A small masked image model, trained from scratch.
Training: muon at rate 0.0075, 17400 steps, batches of 384.
Data: trained on microscope photos of single blood and bone marrow cells, 68.8 epochs.
Rows from block 2 of a small masked image model, named by matrix and row number. Each number is 128 + 32 x the weight over its row's rms, rounded and kept within 0 to 255. All counts start at 0. Numbers have three digits each.
After each channel's rows are labels from the 100 images, of 14848, where the channel reaches its highest value: "responds to" is what is common among them; "patch colour" is the nearest of a few named colours to the mean colour under the peak. Only what is clearly more common there than usual is listed. The data: microscope photos of single blood and bone marrow cells. In brackets: how many of the 100.
# pw: pointwise conv (model.blocks.2.pw.weight, 192x192x1x1), inputs 0-191

pw.110:124167080138087111127119144138186120071152124122140063192159116224141112155148097198122160120076161088128128138231118080120140097149094102116129130087124100180143113106128079081145138122126126162148109131119100092122134175144112159118146125190172152107086120173098122080132118188123191141112078137152152115145123141131102085119104113125121140099133106132142132106104165092116033145111144129108059095136142152082122071140090120103111142142148142102097091000123124077101111108102132183112130155118072133145082155076199151126096083139133125127127107139118125124166174109113110117
responds to: cell type: erythroblast (57)
patch colour: grey (68)

pw.54:168080092125106137196130153161142149129177105116142119122132106137117121141137126142117160135121119156130175114137144164146133124126111073129097142124147118161133163108129092142075108157133131096082101131135129148122149122109100133000113129057139107109120154083082134102154105142117201026107136152129095103128106120110115116111143149155110161141119164092106147096130139096149148084078130114189103115114145173137166030175128127106106111132158120148148151140117126125104163168136164076120094107133147066121115172140173150121148087126182107106104159093115153124144149115034112134
responds to: cell type: erythroblast (60)
patch colour: grey (52)

pw.78:142167122156148141095191194154116135101137064169156105118086120138100146155097162127075134121137072131165100096070188121135110111081132144149132123095112137078133117182163173162135169093128149109142155100074184107153194116114129127125118153142106156144173114127108132144128207127097138115176115131132091143070147121111144161140132121203091141107145121117094090149155095132151121101089149103113207146153128107143184122059191095082106082172117098146173123172131137175159185100166176128084170111126118148170132124114106142105170042144133144078115209089116080102179095126084134133
responds to: smear: peripheral blood (62)
patch colour: pink (68)

pw.10:077160068093131144117108080151141131127121105078132116135167103087113122133112167094148162149135175109130144178122149119134107126137123148130113195145206146118076143128164114093119106097154156095111178117144249105197133102155099082074109155132069123148160165156092092179133125144100146130142105133136124114122116117096116143169156126130192072140076144115090124105121054074141174187135106114131119146125119116121077104130124111136142111128166096171162140130143103161083106124121170125145158119129177110126136217092118108117127158104036100114140132143084141093117135151112255117
responds to: cell type: artefact (25)
patch colour: grey (65)

pw.107:148150174134112150154124138123128163100114150131078175117122136059101107193076113100100121174183109131135175100085105106094139163126142192137139135076098096146140178128115111157191197109107216111132106150137119112105144101087146144105100123130106101111166157144091102142113112098139028107137065120123084176088107200128055106144205140130137134130148130158175182105156140105077077127146166063142105120127143146079156166103154131119108145148096157119155217130158110092117148093138114171096069170166129106112124136141111099157153110120132128194164074077126126097113083138126132156
responds to: cell type: plasma cell (26)
patch colour: blue (87)

pw.83:105170159149095143120119099113146130157122147101121146088138117134104130161153153139124143130157117083130124110108124113074099144110125143136129117160140165125122109135095114094145195132186133140116128126126119107121132108128126111094099130074137169132101155153107000135186126122125111097128153090142119146095130130111128129059116151117184142185159159094085068152138127144202159185127125131077165099120102171071087126128133140107106126120178094124103150130113083190147122138139160130245159112136085123255190132100145134115144099127178140109107134173099162083146171116167129116
responds to: cell type: segmented neutrophil (41)
patch colour: purple (53)

pw.34:105143137118144139100168174096111110168163090107159147175119104189092133176133149127097155124144152160153025153106092121126202088110054170117110130154137125108095082162136130154133168092115130092108150131133117108143161131106109105169106152101158085164171090142082150154096143150216126115121185117137041152141158140119097087047130190150130157116145130027091107139100113106081181136073126168153100119076092114096102136126189172142132085147154116118193147115105123152153123100120177111072128137161162124108163075155112132139141145091165101104122140079122149072102124115123154126
responds to: smear: peripheral blood (58)
patch colour: pink (58)

pw.157:140153125108147190101134084128075112130113171214134106195120128117117097117110094149159120112125114106118094133117097142144192138173107099116128127136115113123135100111132138124075224151085157117137155128170144047159093173112113127154097171047154062118099116116123156117121167106111135116125161114088110149108083132152081121116123098137109076093166114118183145163120038100157164137093089148117175138144173078133175113132144147102124162125174110142164165133145123164173141130045178127148134140159138138151104204245129104080127159134120104134107127189106131104117066149132092098
responds to: cell type: segmented neutrophil (49)
patch colour: purple (61)

pw.186:102191137072131109130131141176144049085114129138143146140106102085136169114125105125154120122126109126184138191133126135142154138118167140123092113146134100100137173132093242081130087134098096185169180119151119136094127125145100128131137143081034163126132083103090135110129104140165091120118103147077071173146141118153129217065135168135129142145111114133132155155120142096108107075127163138079093108096081207135180146144112119154108125101199115196121118128153143099155132143139102130153106138183079105168114062129114133109135117152134134148171154133141118210191105155079123050
responds to: smear: peripheral blood (86)
patch colour: pink (79)

pw.130:109123073124145088139125168178137105135172139192102146090177130105133131132117153094093131093117147085142082129115120124076144073141114201094145109155147184141114159103077145115116125125130129091179093078156115160134099124081137158127172152118135160079126117128093058113213194092139085112100104150136144165121134143116061137190133150105123123083073191141103124152098120145138154085103168106094100115146124116094113165128103123144097153173096130129128142195138141177099100110113113153168065041138134156138095118123153095161156193183144142074133085076109149150109177224152152101
responds to: smear: peripheral blood (59); cell type: myeloblast (32)
patch colour: purple (73)

pw.119:141115131126090114128139131134094211131152127135129115113129070131121115146140160163090113096196132193079133141132135096103096083152123099102105135112109126107074128126121087099162135130130145072148173107121101167252146132142130160132170142147174117110084094039148118162141186102160197133027175111129171117133109112129112124136093085116117151133114129205133134174167111079171119103128069200121173116109159073152129122122148113066133174163124138097170147168081081153110131134105161112111150114108155142123078150166156138098089085171074108119074127118103168086153113118148107142
responds to: cell type: erythroblast (35); cell type: artefact (25)
patch colour: pink (97)

pw.124:180138138124102117138147126109172113108091140162113156087155119089114185126105097190125088153138135090154138130114113141135142095132104136091077068166073162133083117173073138082145214084159119133131186122119101176194180121144141180116093064081166119092102096156121142108070104108101152138065116152170172099095089136138147133183083149137099138172120181099117134100200144149087157075132138101139142158116117142097150129163145111159102195105140144141117053121133137085123122134170104132106134127124162103092108138096056102141125131159072129176078080179170121125121203117147092090
responds to: cell type: artefact (41)
patch colour: purple (78)

pw.11:121121088132116110037132164145130165099171134072107103128124159116130139126120126130091133193141078129098164153111109094144113104145108054107070172116122053134090132087132248139098114117171234110078081080121158130122158177192136184122173138095143116176171156106107161166108128158145179068075158153114137110119153161129092145062118140092136121140083136119127146071116126128128152105127139127149139146075070141133162113137169112095065127145117092166142155153143113169117104172144148104158084140139089143136139174145173083140178070107132113153117128172154149132131130124178113116
responds to: cell type: segmented neutrophil (70); smear: peripheral blood (38)
patch colour: purple (70)

pw.77:132156077191172129121106117118159110174134076122110127092105049124122142112138143173178118106100131127133093224123129129121075112224161147151071129165171094114120099095100206105119085153109116109109106093141139075205119113110108210109159167108174152134185112164135083104132116126139125088139118130102140141165127138168150087119135195124123102099122125160137104103155133123152150116136153125113203057103133109125127181134136131138118116105131098083123088167133145127033126132117109149139110140122152110141144104137051115068166148117157167106182098177087143108161106102197077103
responds to: smear: peripheral blood (81); cell type: myeloblast (44)
patch colour: purple (92)

pw.129:139121125105114132096128102091125103131148059134159124116092157116143215151129111038123119188224067094107127146073150120111098165102146095144173146143128070143125112191096144116112138114220115170106158080142122099144186175112112169140134122100155136147104132120115090109117108135162118117091106132166199070127147131089125091115141102158086096166216068128081114146098109114123180121122126138129117222123162130067104132098124175168121112129134129108102114095136101122170083139177134149116211100178149119112062146121196129101156159106143183090132126125118121116142124130125123127
responds to: cell type: erythroblast (61)
patch colour: grey (50)

pw.72:149113144163134143129161078165148119162132119112128102121116125097124099110129125107235142086102080148078123132133170090139197158139196115172157128148114148166129159181139120103138123119138120123095105192145154166113089120083076112143107117086041158139147128111131160152078173165119169176070063183159107115142128132104133153171109153157108103133143101134130130157102068111131113150113152124171121098178141125253125108142161111142130128036119124132129094104206101108165095028093124086148112138135163148127126096139126131107147120090110094129060119139142099138179147078108111121
responds to: cell type: blast (25)
patch colour: purple (58)

pw.123:070168114060115159108077133102063103122160093120147153125020117156149209146101125159153129107073188110255119113176138131098084134105116101155138131118146103156144090133115124178190109111145144161134161109154138121137109176118163092132113141105121123121144121124129105149092127126109121075097127149136188255134121132126126095109147114129105114156115122134084116104111130121139168148086135134125199081166144111145153115120132120140143195155118132167146076144140158164104152121172150093093149138134077104166094166102103100045129138151126160136143091100147119151187090154111121119
responds to: smear: peripheral blood (58)
patch colour: white (37)

pw.118:149180140127145063183161074126138090119120153149088140121111185113160097117103078218121140178093098123081133128086166147147150131089130139131075110186150146155157212175125144122092131139144157092123141128162113193155174137174099068122168109126071102176179126128127103087177144125115132094075186153186134143124086148103095120158174101095106123112147127131100126105174078119177101090099118164149109097189089074147125083151160141095139127094118130140156165123162087157172137109141164104102118089073119147135168144082098119111126127144166108040179111099078109113114141160086164129
responds to: cell type: plasma cell (26)
patch colour: blue (55)

pw.5:120138133178100113076160118156073118151138131127136111153131057107117101154123107104105124114144111122119126153248110145148116143106123119140161128119102049172100123126100205116111128100114059083165138133096095093139091053099153135186127083110211149064168099107110152128101133133112095160169170096165163105134109158110065207114100110166168084107058119131050105152110148080126154110078113127144091091126136138135106124131109151133060163170108111152097124122128087148076174124132125153136171146076196181118109159124118138175110132183113141098123121170123143123130117133175125094
responds to: cell type: artefact (79)
patch colour: pink (63)

pw.181:135115063112136115141170118127186069142086103161134145157190069133103132136067082150120158123100140134122067139122151150159106056088103138081096122148108110156114147060181125073122136099138106099137115166121149150094107126111129103109119117163081114112137032116158115150137161136129140119113167136176193149119132130163140148151100119164124092194126102105111242193157182164154115148109098123162168131135126163108082098159162145092138116097154146159197086117074102143103147046097181121134109138120112126208134114147153110053120200128178134144148112130138127143123097109145121150
responds to: smear: peripheral blood (64)
patch colour: pink (78)