python train.py --model="masked image model" --dataset="microscope photos of single blood and bone marrow cells" --train_examples=97085 --image_size=32 --crop_scale_min=0.5 --horizontal_flip=true --translate=0.06 --method="simmim" --mask_ratio=0.6 --loss="l1" --arch="convmixer" --norm="layernorm" --hidden_act="gelu" --patch_size=8 --depths=[12] --kernel_size=7 --widths=[192] --init="torch_default" --optimizer="muon" --muon_scale="match_rms_adamw" --learning_rate=0.0075 --momentum=0.95 --nesterov=true --orthogonalizer="polar_express" --adamw_lr_other_params=0.0027 --max_grad_norm=1.0 --ema_decay=0.99 --max_steps=17400 --batch_size=384 --epochs=68.8 --lr_schedule="linear" --final_lr_fraction=0 --warmup_steps=3480 --weight_decay=0.03 --adamw_weight_decay_other_params=0.05
Rows from block 8 of a small masked image model, named by matrix and row number. Each number is 500 + 40 x the weight over its row's rms, rounded and kept within 0 to 999. All counts start at 0. Numbers have three digits each. After the name is the row's rms in percent of the matrix's.
After each channel's rows are labels from the 100 images, of 14848, where the channel reaches its highest value: "patch colour" is the nearest of a few named colours to the mean colour under the peak. Only what is clearly more common there than usual is listed. The data: microscope photos of single blood and bone marrow cells. In brackets: how many of the 100, against the usual share in percent.
# pw: pointwise conv (model.blocks.8.pw.weight, 192x192x1x1), inputs 0-63

pw.110 092:428485420525508461522542495475512493460464434523524492526515488518514521515537521565463480470512553618556445490575496515514515491476453412528555595511495503482472477571533436484471517521527511
patch colour: pink (59 vs 26.6)

pw.109 099:420497511503467455470448551503536488520512498543459475443530486534494495498535577491443496498498457532472544460557429554460482479458472549433483528567527558496515582501594527440450447502459519
patch colour: brown (25 vs 0.6)

pw.66 082:549483506545462526525437528488516510533596410462476508465524515487496496467471471557500518532488465382483480481468493444508520451435482538430474611445503467481461565496486618464500496472540517
patch colour: grey (70 vs 24)

pw.160 097:513557511524492447522509536472468503506406506529543492599531545489518505619557504505472528497519487495473448499485520449517444497449490512488492520465512511501481442458526555526440456557447456
patch colour: pink (64 vs 26.6)

pw.146 096:400529486480502549481506501566494513515474535498517535515477518466512490465547456502491523529526506525552501464493472423576484496529494510467485537517527511510509470530521591520471473438428480
patch colour: grey (65 vs 24)

pw.104 098:484557537541476517483532502530525502392496492467485488495480533525468445545460525492484490452479496500526487447465526495472510448505486485488466587517503473520447499551536474472527531561513515
patch colour: pink (54 vs 26.6)

pw.63 108:428513482530460514520539491572509463449534481493449520481478511498443490493530446493499498525522540474451407442462545457531526562501617485479580640457463537505486557465373511467490485501547517
patch colour: white (62 vs 17.8)

pw.56 111:443554495523415508504477513446491480479483492524525534417517454482527493512533492490507518470452464495513453495425487529458513522487439526552546592514541480521525522489564564510506509513475559
patch colour: blue (25 vs 5.2)

pw.65 094:522504487491548563496516509521513505493523511509501474472372530615503504473556493484487536452475494511507496529494471496585487515505533524469519588415514491452494472599522532508524501490554491
patch colour: grey (76 vs 24)

pw.40 108:475506503482463529512513538536525496409476516484485529520548460510473505504565488468533496468529488480505559493519515500553564487504553428685445473499529454509541485483491477563504489518524420
patch colour: pink (54 vs 26.6)

pw.140 097:408507518550520541527503498533480473485595427473548477521452540482503475458469469502448494517436510492584441504456515550490463482513562516559526526440496505489540569453535534664491504452498533
patch colour: purple (66 vs 25.6); blue (34 vs 5.2)

pw.32 095:417488532508509479479468533522466512455424502508459540487572502506529458557541562482448488458478533516509448481491450411457485500521485517473554500477524514439477453461589523456455509535506556
patch colour: brown (33 vs 0.6)

pw.28 094:469461492461489606521488531554459503445541442498531549500567509474501467483530480511468500469537544472481491452503488517528470528536514463459470557437439461465515506530359478500524494488593494
patch colour: pink (91 vs 26.6)

pw.186 086:437598488487433496491464480480494470461477453506416551450474501510499507477493549511521493525547527548540510539473526547526579531522544472502539553583518516448529527492510500597469496546542445
patch colour: purple (81 vs 25.6)

pw.85 090:525414462558430493515483448482481518546459423522430498466496564611433509503484513441506527478515451490476534535491562442550461497486541478519503582494448525541487444463417531482526532414565452
patch colour: grey (62 vs 24)

pw.33 085:485465517508435493508485494516571505577509530557471501510499473512535481534518477452558512510524526557495530530454489534504633506499460492582471543567465475487504469528526466508566522474462442
patch colour: pink (67 vs 26.6)

pw.171 115:531472462439515534411479497442496466526512480533584555451468507554507486426494488515468462515513549487552496462445487465540423530545521536496473480441490528505528503475582545433564454493555447
patch colour: grey (78 vs 24)

pw.143 112:488511519481496510402508476447563477519539490508516567507565501452473512429506529580466483483504577506438505449404605508498507501468500475598536470466439565610538440461508461482594460454425480
patch colour: grey (52 vs 24)

pw.144 178:525531605467467503515438557514505516522522476486453558491445521535471483518564492500536496489557498502476475372503492508495496461494447511508489437472432553500507553482517513545526476522441441
patch colour: pink (72 vs 26.6)

pw.98 105:516501504497463452489537520606491520543489481472524406518478482517478530477509554493538480473501474630492515479439528491493516475429549484525425477491460519507528485469462528539479496480505481
patch colour: white (39 vs 17.8)

pw.21 093:533467500450491494582518503500505530508488494470484547484524515504505523501485488457517335499524465524508524490411536518500484496503580500492485573505534482502510520520461484494453505377502486
patch colour: grey (99 vs 24)

pw.89 100:604531441464492440508461530546524516457479508532588530509483517554463490483521482463480523530534560466521574481506558465484462507483566506549485578488508527505510512466550510438492504652538508
patch colour: grey (53 vs 24)

pw.158 092:432469474540497448479515498533510517539457545502441551501540474514455418465575510441535511469509507443488502483449489515484475454597447543450498578542534583465500444552495498526485516529500552
patch colour: white (69 vs 17.8)

pw.155 117:516516452533492536503481461474509530514508450520545521598447575497506529528472552523461515504505552504454445514510547550470471456464453524559456530497554520484449549521460425569459502564527547
patch colour: blue (30 vs 5.2)

pw.149 090:543529502497486531504470495466424502482615451510474503459569484462544536457489484487541513524532490527497482512491458495568489546457531479391473470482466526500555523458511484477528496499437482
patch colour: grey (70 vs 24)

pw.67 119:495453484468539470471538501474494545452509477492513514548487482490494461493469473454504562571466544505496534503481498533540541503432463531498490482310507504507509521609419476503456515407386468
patch colour: pink (80 vs 26.6)

pw.176 093:475518475483464478477427525476561503511502512488536436521505496547486493475473502377508475519520499503527526491467495574470496497515536533450446555522465496506537498513503523556449505493491478
patch colour: grey (93 vs 24)

pw.92 098:525407499444488477427420474486474526479515500503505514557472555500492529438489505491469502525540462527566507489464465557512460447529403455477453520534499540503512493528515543518544546585360465
patch colour: grey (81 vs 24)

pw.187 107:488509579448502500495524513532469507571452530454505447496554434484514450518498452514534487480528478511498547527506490525596590470522487473583455505496477465435475487475470509566632473464498465
patch colour: pink (55 vs 26.6)