{
  "arch": "convmixer",
  "model": "masked image model",
  "dataset": "microscope photos of single blood and bone marrow cells",
  "train_examples": 97085,
  "image_size": 32,
  "crop_scale_min": 0.5,
  "horizontal_flip": true,
  "translate": 0.06,
  "method": "simmim",
  "mask_ratio": 0.6,
  "loss": "l1",
  "norm": "layernorm",
  "hidden_act": "gelu",
  "patch_size": 8,
  "depths": [12],
  "kernel_size": 7,
  "widths": [192],
  "init": "torch_default",
  "optimizer": "muon",
  "muon_scale": "match_rms_adamw",
  "learning_rate": 0.0075,
  "momentum": 0.95,
  "nesterov": true,
  "orthogonalizer": "polar_express",
  "adamw_lr_other_params": 0.0027,
  "max_grad_norm": 1.0,
  "ema_decay": 0.99,
  "max_steps": 17400,
  "batch_size": 384,
  "epochs": 68.8,
  "lr_schedule": "linear",
  "final_lr_fraction": 0,
  "warmup_steps": 3480,
  "weight_decay": 0.03,
  "adamw_weight_decay_other_params": 0.05
}
Rows from block 8 of a small masked image model, named by matrix and row number. Each number is 128 + 24 x the weight over its row's rms, rounded and kept within 0 to 255. All counts start at 0. After the name is the row's rms in percent of the matrix's.
After each channel's rows are labels from the 100 images, of 14848, where the channel reaches its highest value: "responds to" is what is common among them. Only what is clearly more common there than usual is listed. The data: microscope photos of single blood and bone marrow cells. In brackets: how many of the 100.
# pw: pointwise conv (model.blocks.8.pw.weight, 192x192x1x1), inputs 128-191

pw.52 094 [145 140 147 122 130 115 169 142 124 117 169 133 106 117 142 117 151 146 183 113 144 132  92 146 103 125 104 145 107 110  96 106 111 127 114 139 121  78 122 143 124 134 150 151 106 152 115 139  95 121  96  99 137 150 145 140 119 118 113 150 155 153 159 132]
responds to: smear: peripheral blood (99)

pw.67 119 [140 121 159 143 130 142 188 124 127 137 126 159 156 145 147 103 116 134 123  82  63 129 102 120 135 107 100 154 149 110 126 115 169 157 138 146 130  98 116 119 167 137  79 105  98 132 120 169 124 114 127 109 116 155 103 140 119 136 136 122 152 136 137 131]
responds to: smear: peripheral blood (92)

pw.109 099 [157 144  87  98 137 125 144 114 126 114 149 132 159  98 147 117 155 127 127 116 184 158 131 124 125 150 131 155  63 148 139 182 136 145 104 109 146  73 114 142 131 151 108 129 121 135 159 104 122 158 143  81 125 172 132 111 123 162 150 119 107 118 130 117]
responds to: cell type: artefact (27)

pw.159 110 [146 108 107 124  92 132 120 109 131 112 165 151 104 169 133  85 124 222 138 149 108 165 142 128 135 148 121  84 134 130 121 114 141 127 141 151 191 145 162 150 119 132 129 160 123 110 128 150 143 148 123 113 100 165 135 138 111 126 135 105 171 138 137 119]
responds to: cell type: segmented neutrophil (43); smear: peripheral blood (38)

pw.144 178 [133  93 109 115 129 138 126  99 119 160 149 110 120  94 155 152 154 116 129 123 107 145 151 104 116 132 115 131 145 133 170 135 138 112 122 132 143 135 235 152 124 160  96 104  73 126 173 130 150 157 122 149 107 190  99 137 137 113 134 110 130 134 117 147]
responds to: cell type: artefact (26)

pw.70 093 [142 116  85 118 135 125 147 107 155 127 106 131 103 167 123 130 140 133  79 140 118  94 115 101 115 102 112 132 141 117 104 106 105 130 131 135 153 147  98 115 144 137 119 146 122 152 188 142 114 139 122 134 112 102 129 132 116 170 133 109 143  94 189 167]
responds to: smear: peripheral blood (35)

pw.61 100 [126 131 157 170 155 130 132 189 157 111 110 133 124 127 117  83  98 116  91 141 112 123 145 106 125 131 135 114 169 123 117 138 124 133  91 117 120 141 164  70 170 132 139 143 127 142 120  97 122 121 105  95 111 117 112 179 169 178 159  97 140 151 121 123]
responds to: cell type: segmented neutrophil (87); smear: peripheral blood (72)

pw.29 089 [152 122 122 130 135 135 107 136 161 153 147 152 130 150 128 107 152 133 123 123 161 138  73 164  92 152 185 138 168 129  94 123 129 132 140 122 112 113  67  78 107 206 134 153 129 118 121 135 126 129 133 152 118  77 157 141 135 153 154 144 105  86 167 108]
responds to: cell type: segmented neutrophil (51)

pw.165 104 [162 127 131 130 139 145 110 105 130 106 162 127 100 125 147 135 134 165 130 116 128 142 116  65 115 135 135 105 134 117  98 165 151 129 124 139 128  96 122  97 114 125 151 113 121 128 111 133 128 139 102 124 131 162 115 140 148 114 106 112 103 101 127 160]
responds to: cell type: promyelocyte (38)

pw.100 102 [121 186 134 198 130 102 136 100 129 131 109 128 151 110 107 102 118 136 147 102 175 141 139 124 120 130 120 107 127 139  37 146 128 123 117 158  91 136 164 113 110 101 139 113 132 103 100 117 117 135 142  77 108 140 100 133 156 185 156 135 103 138 100 128]
responds to: cell type: segmented neutrophil (47)

pw.28 094 [108 131 131  88 135 154 106 174 125 100 147 131 149 148 105 149 138 128 141 137  93 111 150 124  99 131 107 149 128 108 114 133 113 145 140 113 115  56 133 116 137 149 126 130 111 106  99 127 110 147 138  94 126  58 109 113 125 143 157  92 120  92 103 123]
responds to: smear: peripheral blood (75)

pw.112 095 [103 106 147 106 120  82  76 113 131 128 103 125  88 120 122 144 146 158 136 109 133 172 153 171  90 122 116 164 145 133 120 126  97 135 133  89 121 136 163 160 136 118 151 116 158  98 131 128 135  91 147 157 119 115 153 113 112  88 131 125 127 101  94 144]
responds to: cell type: promyelocyte (26)

pw.131 099 [126 132 116 155 136 140 105 114 121 122 135 112 109 110 161 152 160 166 161 143 169 153 136  75  97 110 134 119 131  99 133 173 162 113 127 138 163  94 135 158  80 114 197 151 102 109 169 151 130 163 122 116 107  85 136 124 111 179 171 105 112 178 130 122]
responds to: smear: peripheral blood (45)

pw.72 095 [124 147 136 166  92 141 129 137 111 129 109 106 105 134 145 113 146 140 140 108 137 168 149 130 138 142 134 126 146 158 140 134 133 162  95 140  94 255 174 156 113 133 120 133 120 132 116 100 149  97 107 142 125 148  86 145 132 160 128 120 182  91 110  94]
responds to: smear: peripheral blood (35)

pw.76 101 [121 158 132 148 105  97 128 165 116  95  95 141 164 132 115 118 101 109 141 129 133 126 108 112 105  75 128 104  94 133 133 152  99 110 133 124 125 201 146 132 159 128 119 153 142 138 139 131 102 147 130 138 133 143 141 101 129 125 174 111 123  90 123 145]
responds to: cell type: artefact (40)

pw.118 109 [158 136 128 103 127 144 125 118 131 121 117 105 133 131 195 142 123 130 124 154 126 141 135 137 110 137 125 133 156 132 136  78 115 173 129 103 120 118 135 185 107 157 148 117  97 147 163 101 179  84 104 135 140 110 121 135 101 182 130 112 128 154  86 130]
responds to: cell type: erythroblast (35)