From a checkpoint of a small masked image model: 68.8 epochs.
Rows from block 4, named by matrix and row number. Each number is 500 + 50 x the weight over its row's rms, rounded and kept within 0 to 999. All counts start at 0. Numbers have three digits each. After the name is the row's rms in percent of the matrix's.
# pw: pointwise conv (model.blocks.4.pw.weight, 192x192x1x1), inputs 0-63
pw.49 106:466494521534496477510526509552514532512528740534553538486564345427466468493528438385540538539439514492415455510471500497410519420548558496444533543478479515550484463477470493473601492503543433
pw.50 096:429765494495511515460647502480491486465534476489411478466525405488491511527441537519511470434538538542545429490479599450492477535483534494449531614494518543529489463477405562477579498510434491
pw.51 102:469528465461428498483495569580534417492502482457531570481420487533487498620536503501542454495454613498485449544496478422469559454514488497487573483535510537505537437495485538481551366519551472
pw.52 092:491482545534558440465515488454569483511498517458466492517454564630583554536397603529506500590424449514537546472517567436435530477463531454501582385554504547436497482478486447506554457519423482
pw.53 095:474492498542582498511513572524502522500463505506551505525509552460504512502544393593493565478537523446536364486556492464485501425480493466532482466517392461552456486417469477557505433487552490
pw.54 087:455585536453499538572514525530396497479479515525572472537595492488516567489618497429545442580482464501534462435381440519533525571448572633444554519495541504484464487529486429465490521500466473
pw.55 062:480509516493467441506543508581515464511444428433541536463487560601612512531553457484513555405544567530565509482481495572554614449438516507462443478451460517510523510565466513531515522520403608
pw.56 114:488532539502534554448408592441437443519525488513478549373664414528484539504502552446498459493430468417466488491471529488527409533432523650481465516511528524455518505650428374499536579470491505
pw.57 099:459477546576455535614513515502565534452434446546514419495493508457574443476553415479491568506504538451557502469568460566499485539537488431394521466442482467403483449453588476507435491523447595
pw.58 096:566513379485491495436474510665467509553428517470488532497516509492498506534523477558512543510452473487560419481482523587489484527456429499500474476511486498467557366527492443422487481530546518
pw.59 109:508443435603573562520482465477621514495552501554405476464556455517394472470468584445612438508573582496511559636596470485439517464426463530478490499385511477477525556457470508535500540514469538
pw.60 098:511569537471458491480504483514530497561490464529454457424533559496512480495565518473594466446586516569484510441613470434518532483544487517532537511565511403456484418607447401478471612565469464
pw.61 088:513475447446512517504576368502437364498431604512444548391476433388517484529487495546423448507481487498451543492415459488486501508546507532425499572498476493497570489599508368510599514339585488
pw.62 101:560457419518481490472486485464508498477519500551553508526486561506485562476509527530515519450506503462481461482478462481445495552476587517479671444475573521578536518513514463489496557421516489
pw.63 095:530462379524424477540517540511500581496460530539522507502461468562565576569425446522393486569400466518506508502562471503466521494476475454574514493426476502522538478400549487405510448453514449
pw.64 090:503406526483493427480527467469541517508463470517393470428513480538490474440523499588591615473484464520462446575544475484503526404533531449504497492544570456507409469586499529570538561471406490
pw.65 115:472441544498478514585489432365466444392508487532546481545477526538436481312488509574520460484468548513543517474478526463461491518469531489466518487468537542611575424435497483435479421450488552
pw.66 104:450522511560488509577462487582459491504471536543521510557456478541531544460530475462479410405452506480526513482533450530442494508428482543506481508498526551486510443485551443471521420476447464
pw.67 100:382508508535461562573538571465490459514498466518482435468487484469511503439490550509480421450565535475531455471533436461504509495610531537491549450486455520415494604470440532457422520472517511
pw.68 088:621431453517477511548519507449385496511579383366543532478546512467413537465508538508582409488508513527528491470487471500482496474528485485543500532573485518498477461492536454444506504574528593
pw.69 114:539491433519572509502508505552489521492544500488478585487559489464463626544552523436471486521498454511527485386528494523524550467513528500427458475515491501539538509494461422493517433501597493
pw.70 098:542448548547529494549450454438507485487504489450430443496516463528496517435546468492513541576487412457565443483542562505527446484537541469422430589422483573463425482502583471469510477474478467
pw.71 100:549439457530496503508613517492495524519461492413499459510499511496526446588551532456443525547496504503486524625446525464496466483494477386521479538531421529489546523468516531548527472468469493
pw.72 095:479477496457534452531484580350493481441439535502569415461522484475505477401471550550491501496494428447516458525436472562472469489467549527520486480496549459519484625544451481462499550571495559
pw.73 100:504462476398491531474533478501437523525514492533409376409543509503487517497549462520483539450505482549518428521353471579507509496521512480450552500426515548438469499516514482648590505540572399
pw.74 113:468437607491445452537325515465454463491510497535439487517502525492467489405615545459503536607541449571455496488427419520493520457511481504565516484471680425474473481350502414495515539453537522
pw.75 100:442466478523533510434486500477533505502449403501477500488553513511513469495505543536495563516501507527528519523518510467523550497605488496459473499505442503512468483486492524443055492506499345
pw.76 095:556496496567405549458523517514564464519474471484506483411473493429512479454548464723506496486541537491484568519495535422477463526477487481484417483463475505589409474457608456536342452569530486
pw.77 087:417526500474469488450484465537472464475514574427431436429463645504532467527504622517552527508432536437477585428523477503539448581443469484487576469612460536488462556534530461525533544455450509
pw.78 088:475521515483508536505523572549413541502584501504443539535449520526563507593429479415436482509500537520455499538507498526490550485467501561467493545534542528527457530529485422448498434540493488
pw.79 098:585513370534502505486394487518391436493534539456531552515547515543570537505494454525595457520497474446486590500523455482449505574555461551534481543546549468516479496542432508453520466486400463
pw.80 095:513562485491430554461585466522507525527487494493483500511439549471483520510382547539580536601483645444546525494528455595557547480454469454462419579461555468521487502494511419520476548530467450
pw.81 107:602383466474551501546454427522459460482483503510470506493569483424539519538375507485394507561477601576506516474569561471510510464541634576497480407499491506550671477528497479507500572466524520
pw.82 105:528492534467405426479485410523674509514463551421478493456462514502533469540416492492510487490538593478536479515439513456468538496501476452412445494528579505521537523499497514497527517445519480
pw.83 107:501518438493434542573435466467494551518519449498503587547435452519484448528475482541450488510387464573533508428525483454473550510436460467462541516589482511502616569462449538577517461440571474
pw.84 101:566471558556495501448586506495605573558550472480533474444404552484566476522517502519437532511453471490536559514479510462485536532589586567489512539473461437473507465499522477455510518438474464
pw.85 090:452517483527571429499514490492467492470421671572514544474469522454470471465489505544482448560583547537475476561471562497522436527484518408479421555500474510566487505484431490548523520544494434
pw.86 087:410481559591570477457427486603552492498499477507496585488458465550524543545474449569484529466425513476515509488492456461466456501497615422493451523508474440492450514462536466498503513536443561
pw.87 081:503511504508532544517535406546467379522507327538500417347480486506539491487522507482503406519488456504491484484559525418531498509513505563562526453497417548419529505468458522566483495496547541
pw.88 096:468467498458487480474522435498455429507419470558466509496454539564538410448515667531520488514512521565459517603444465419492492525569484499539509526433536509554425497541519589455479625569419517
pw.89 121:536528464506498514510525572498425443544505667492540526489506518457513505501434477616529547462508485487459460518574511401499605506518480512478531540506492487540444487523498480550376493389557481
pw.90 091:456454577431473493556508470473491403535540524461608507468479485436443476465614477521562517496439445538474473493513459438516511527443556502534563538451667465490430491525451535470524440546489520
pw.91 097:551628464443572550582473469485543470460578540480442446482503491633615576495457511512446439557439518555522459515531499467413476455529491408476427436546464416517489536503492524494536518472507467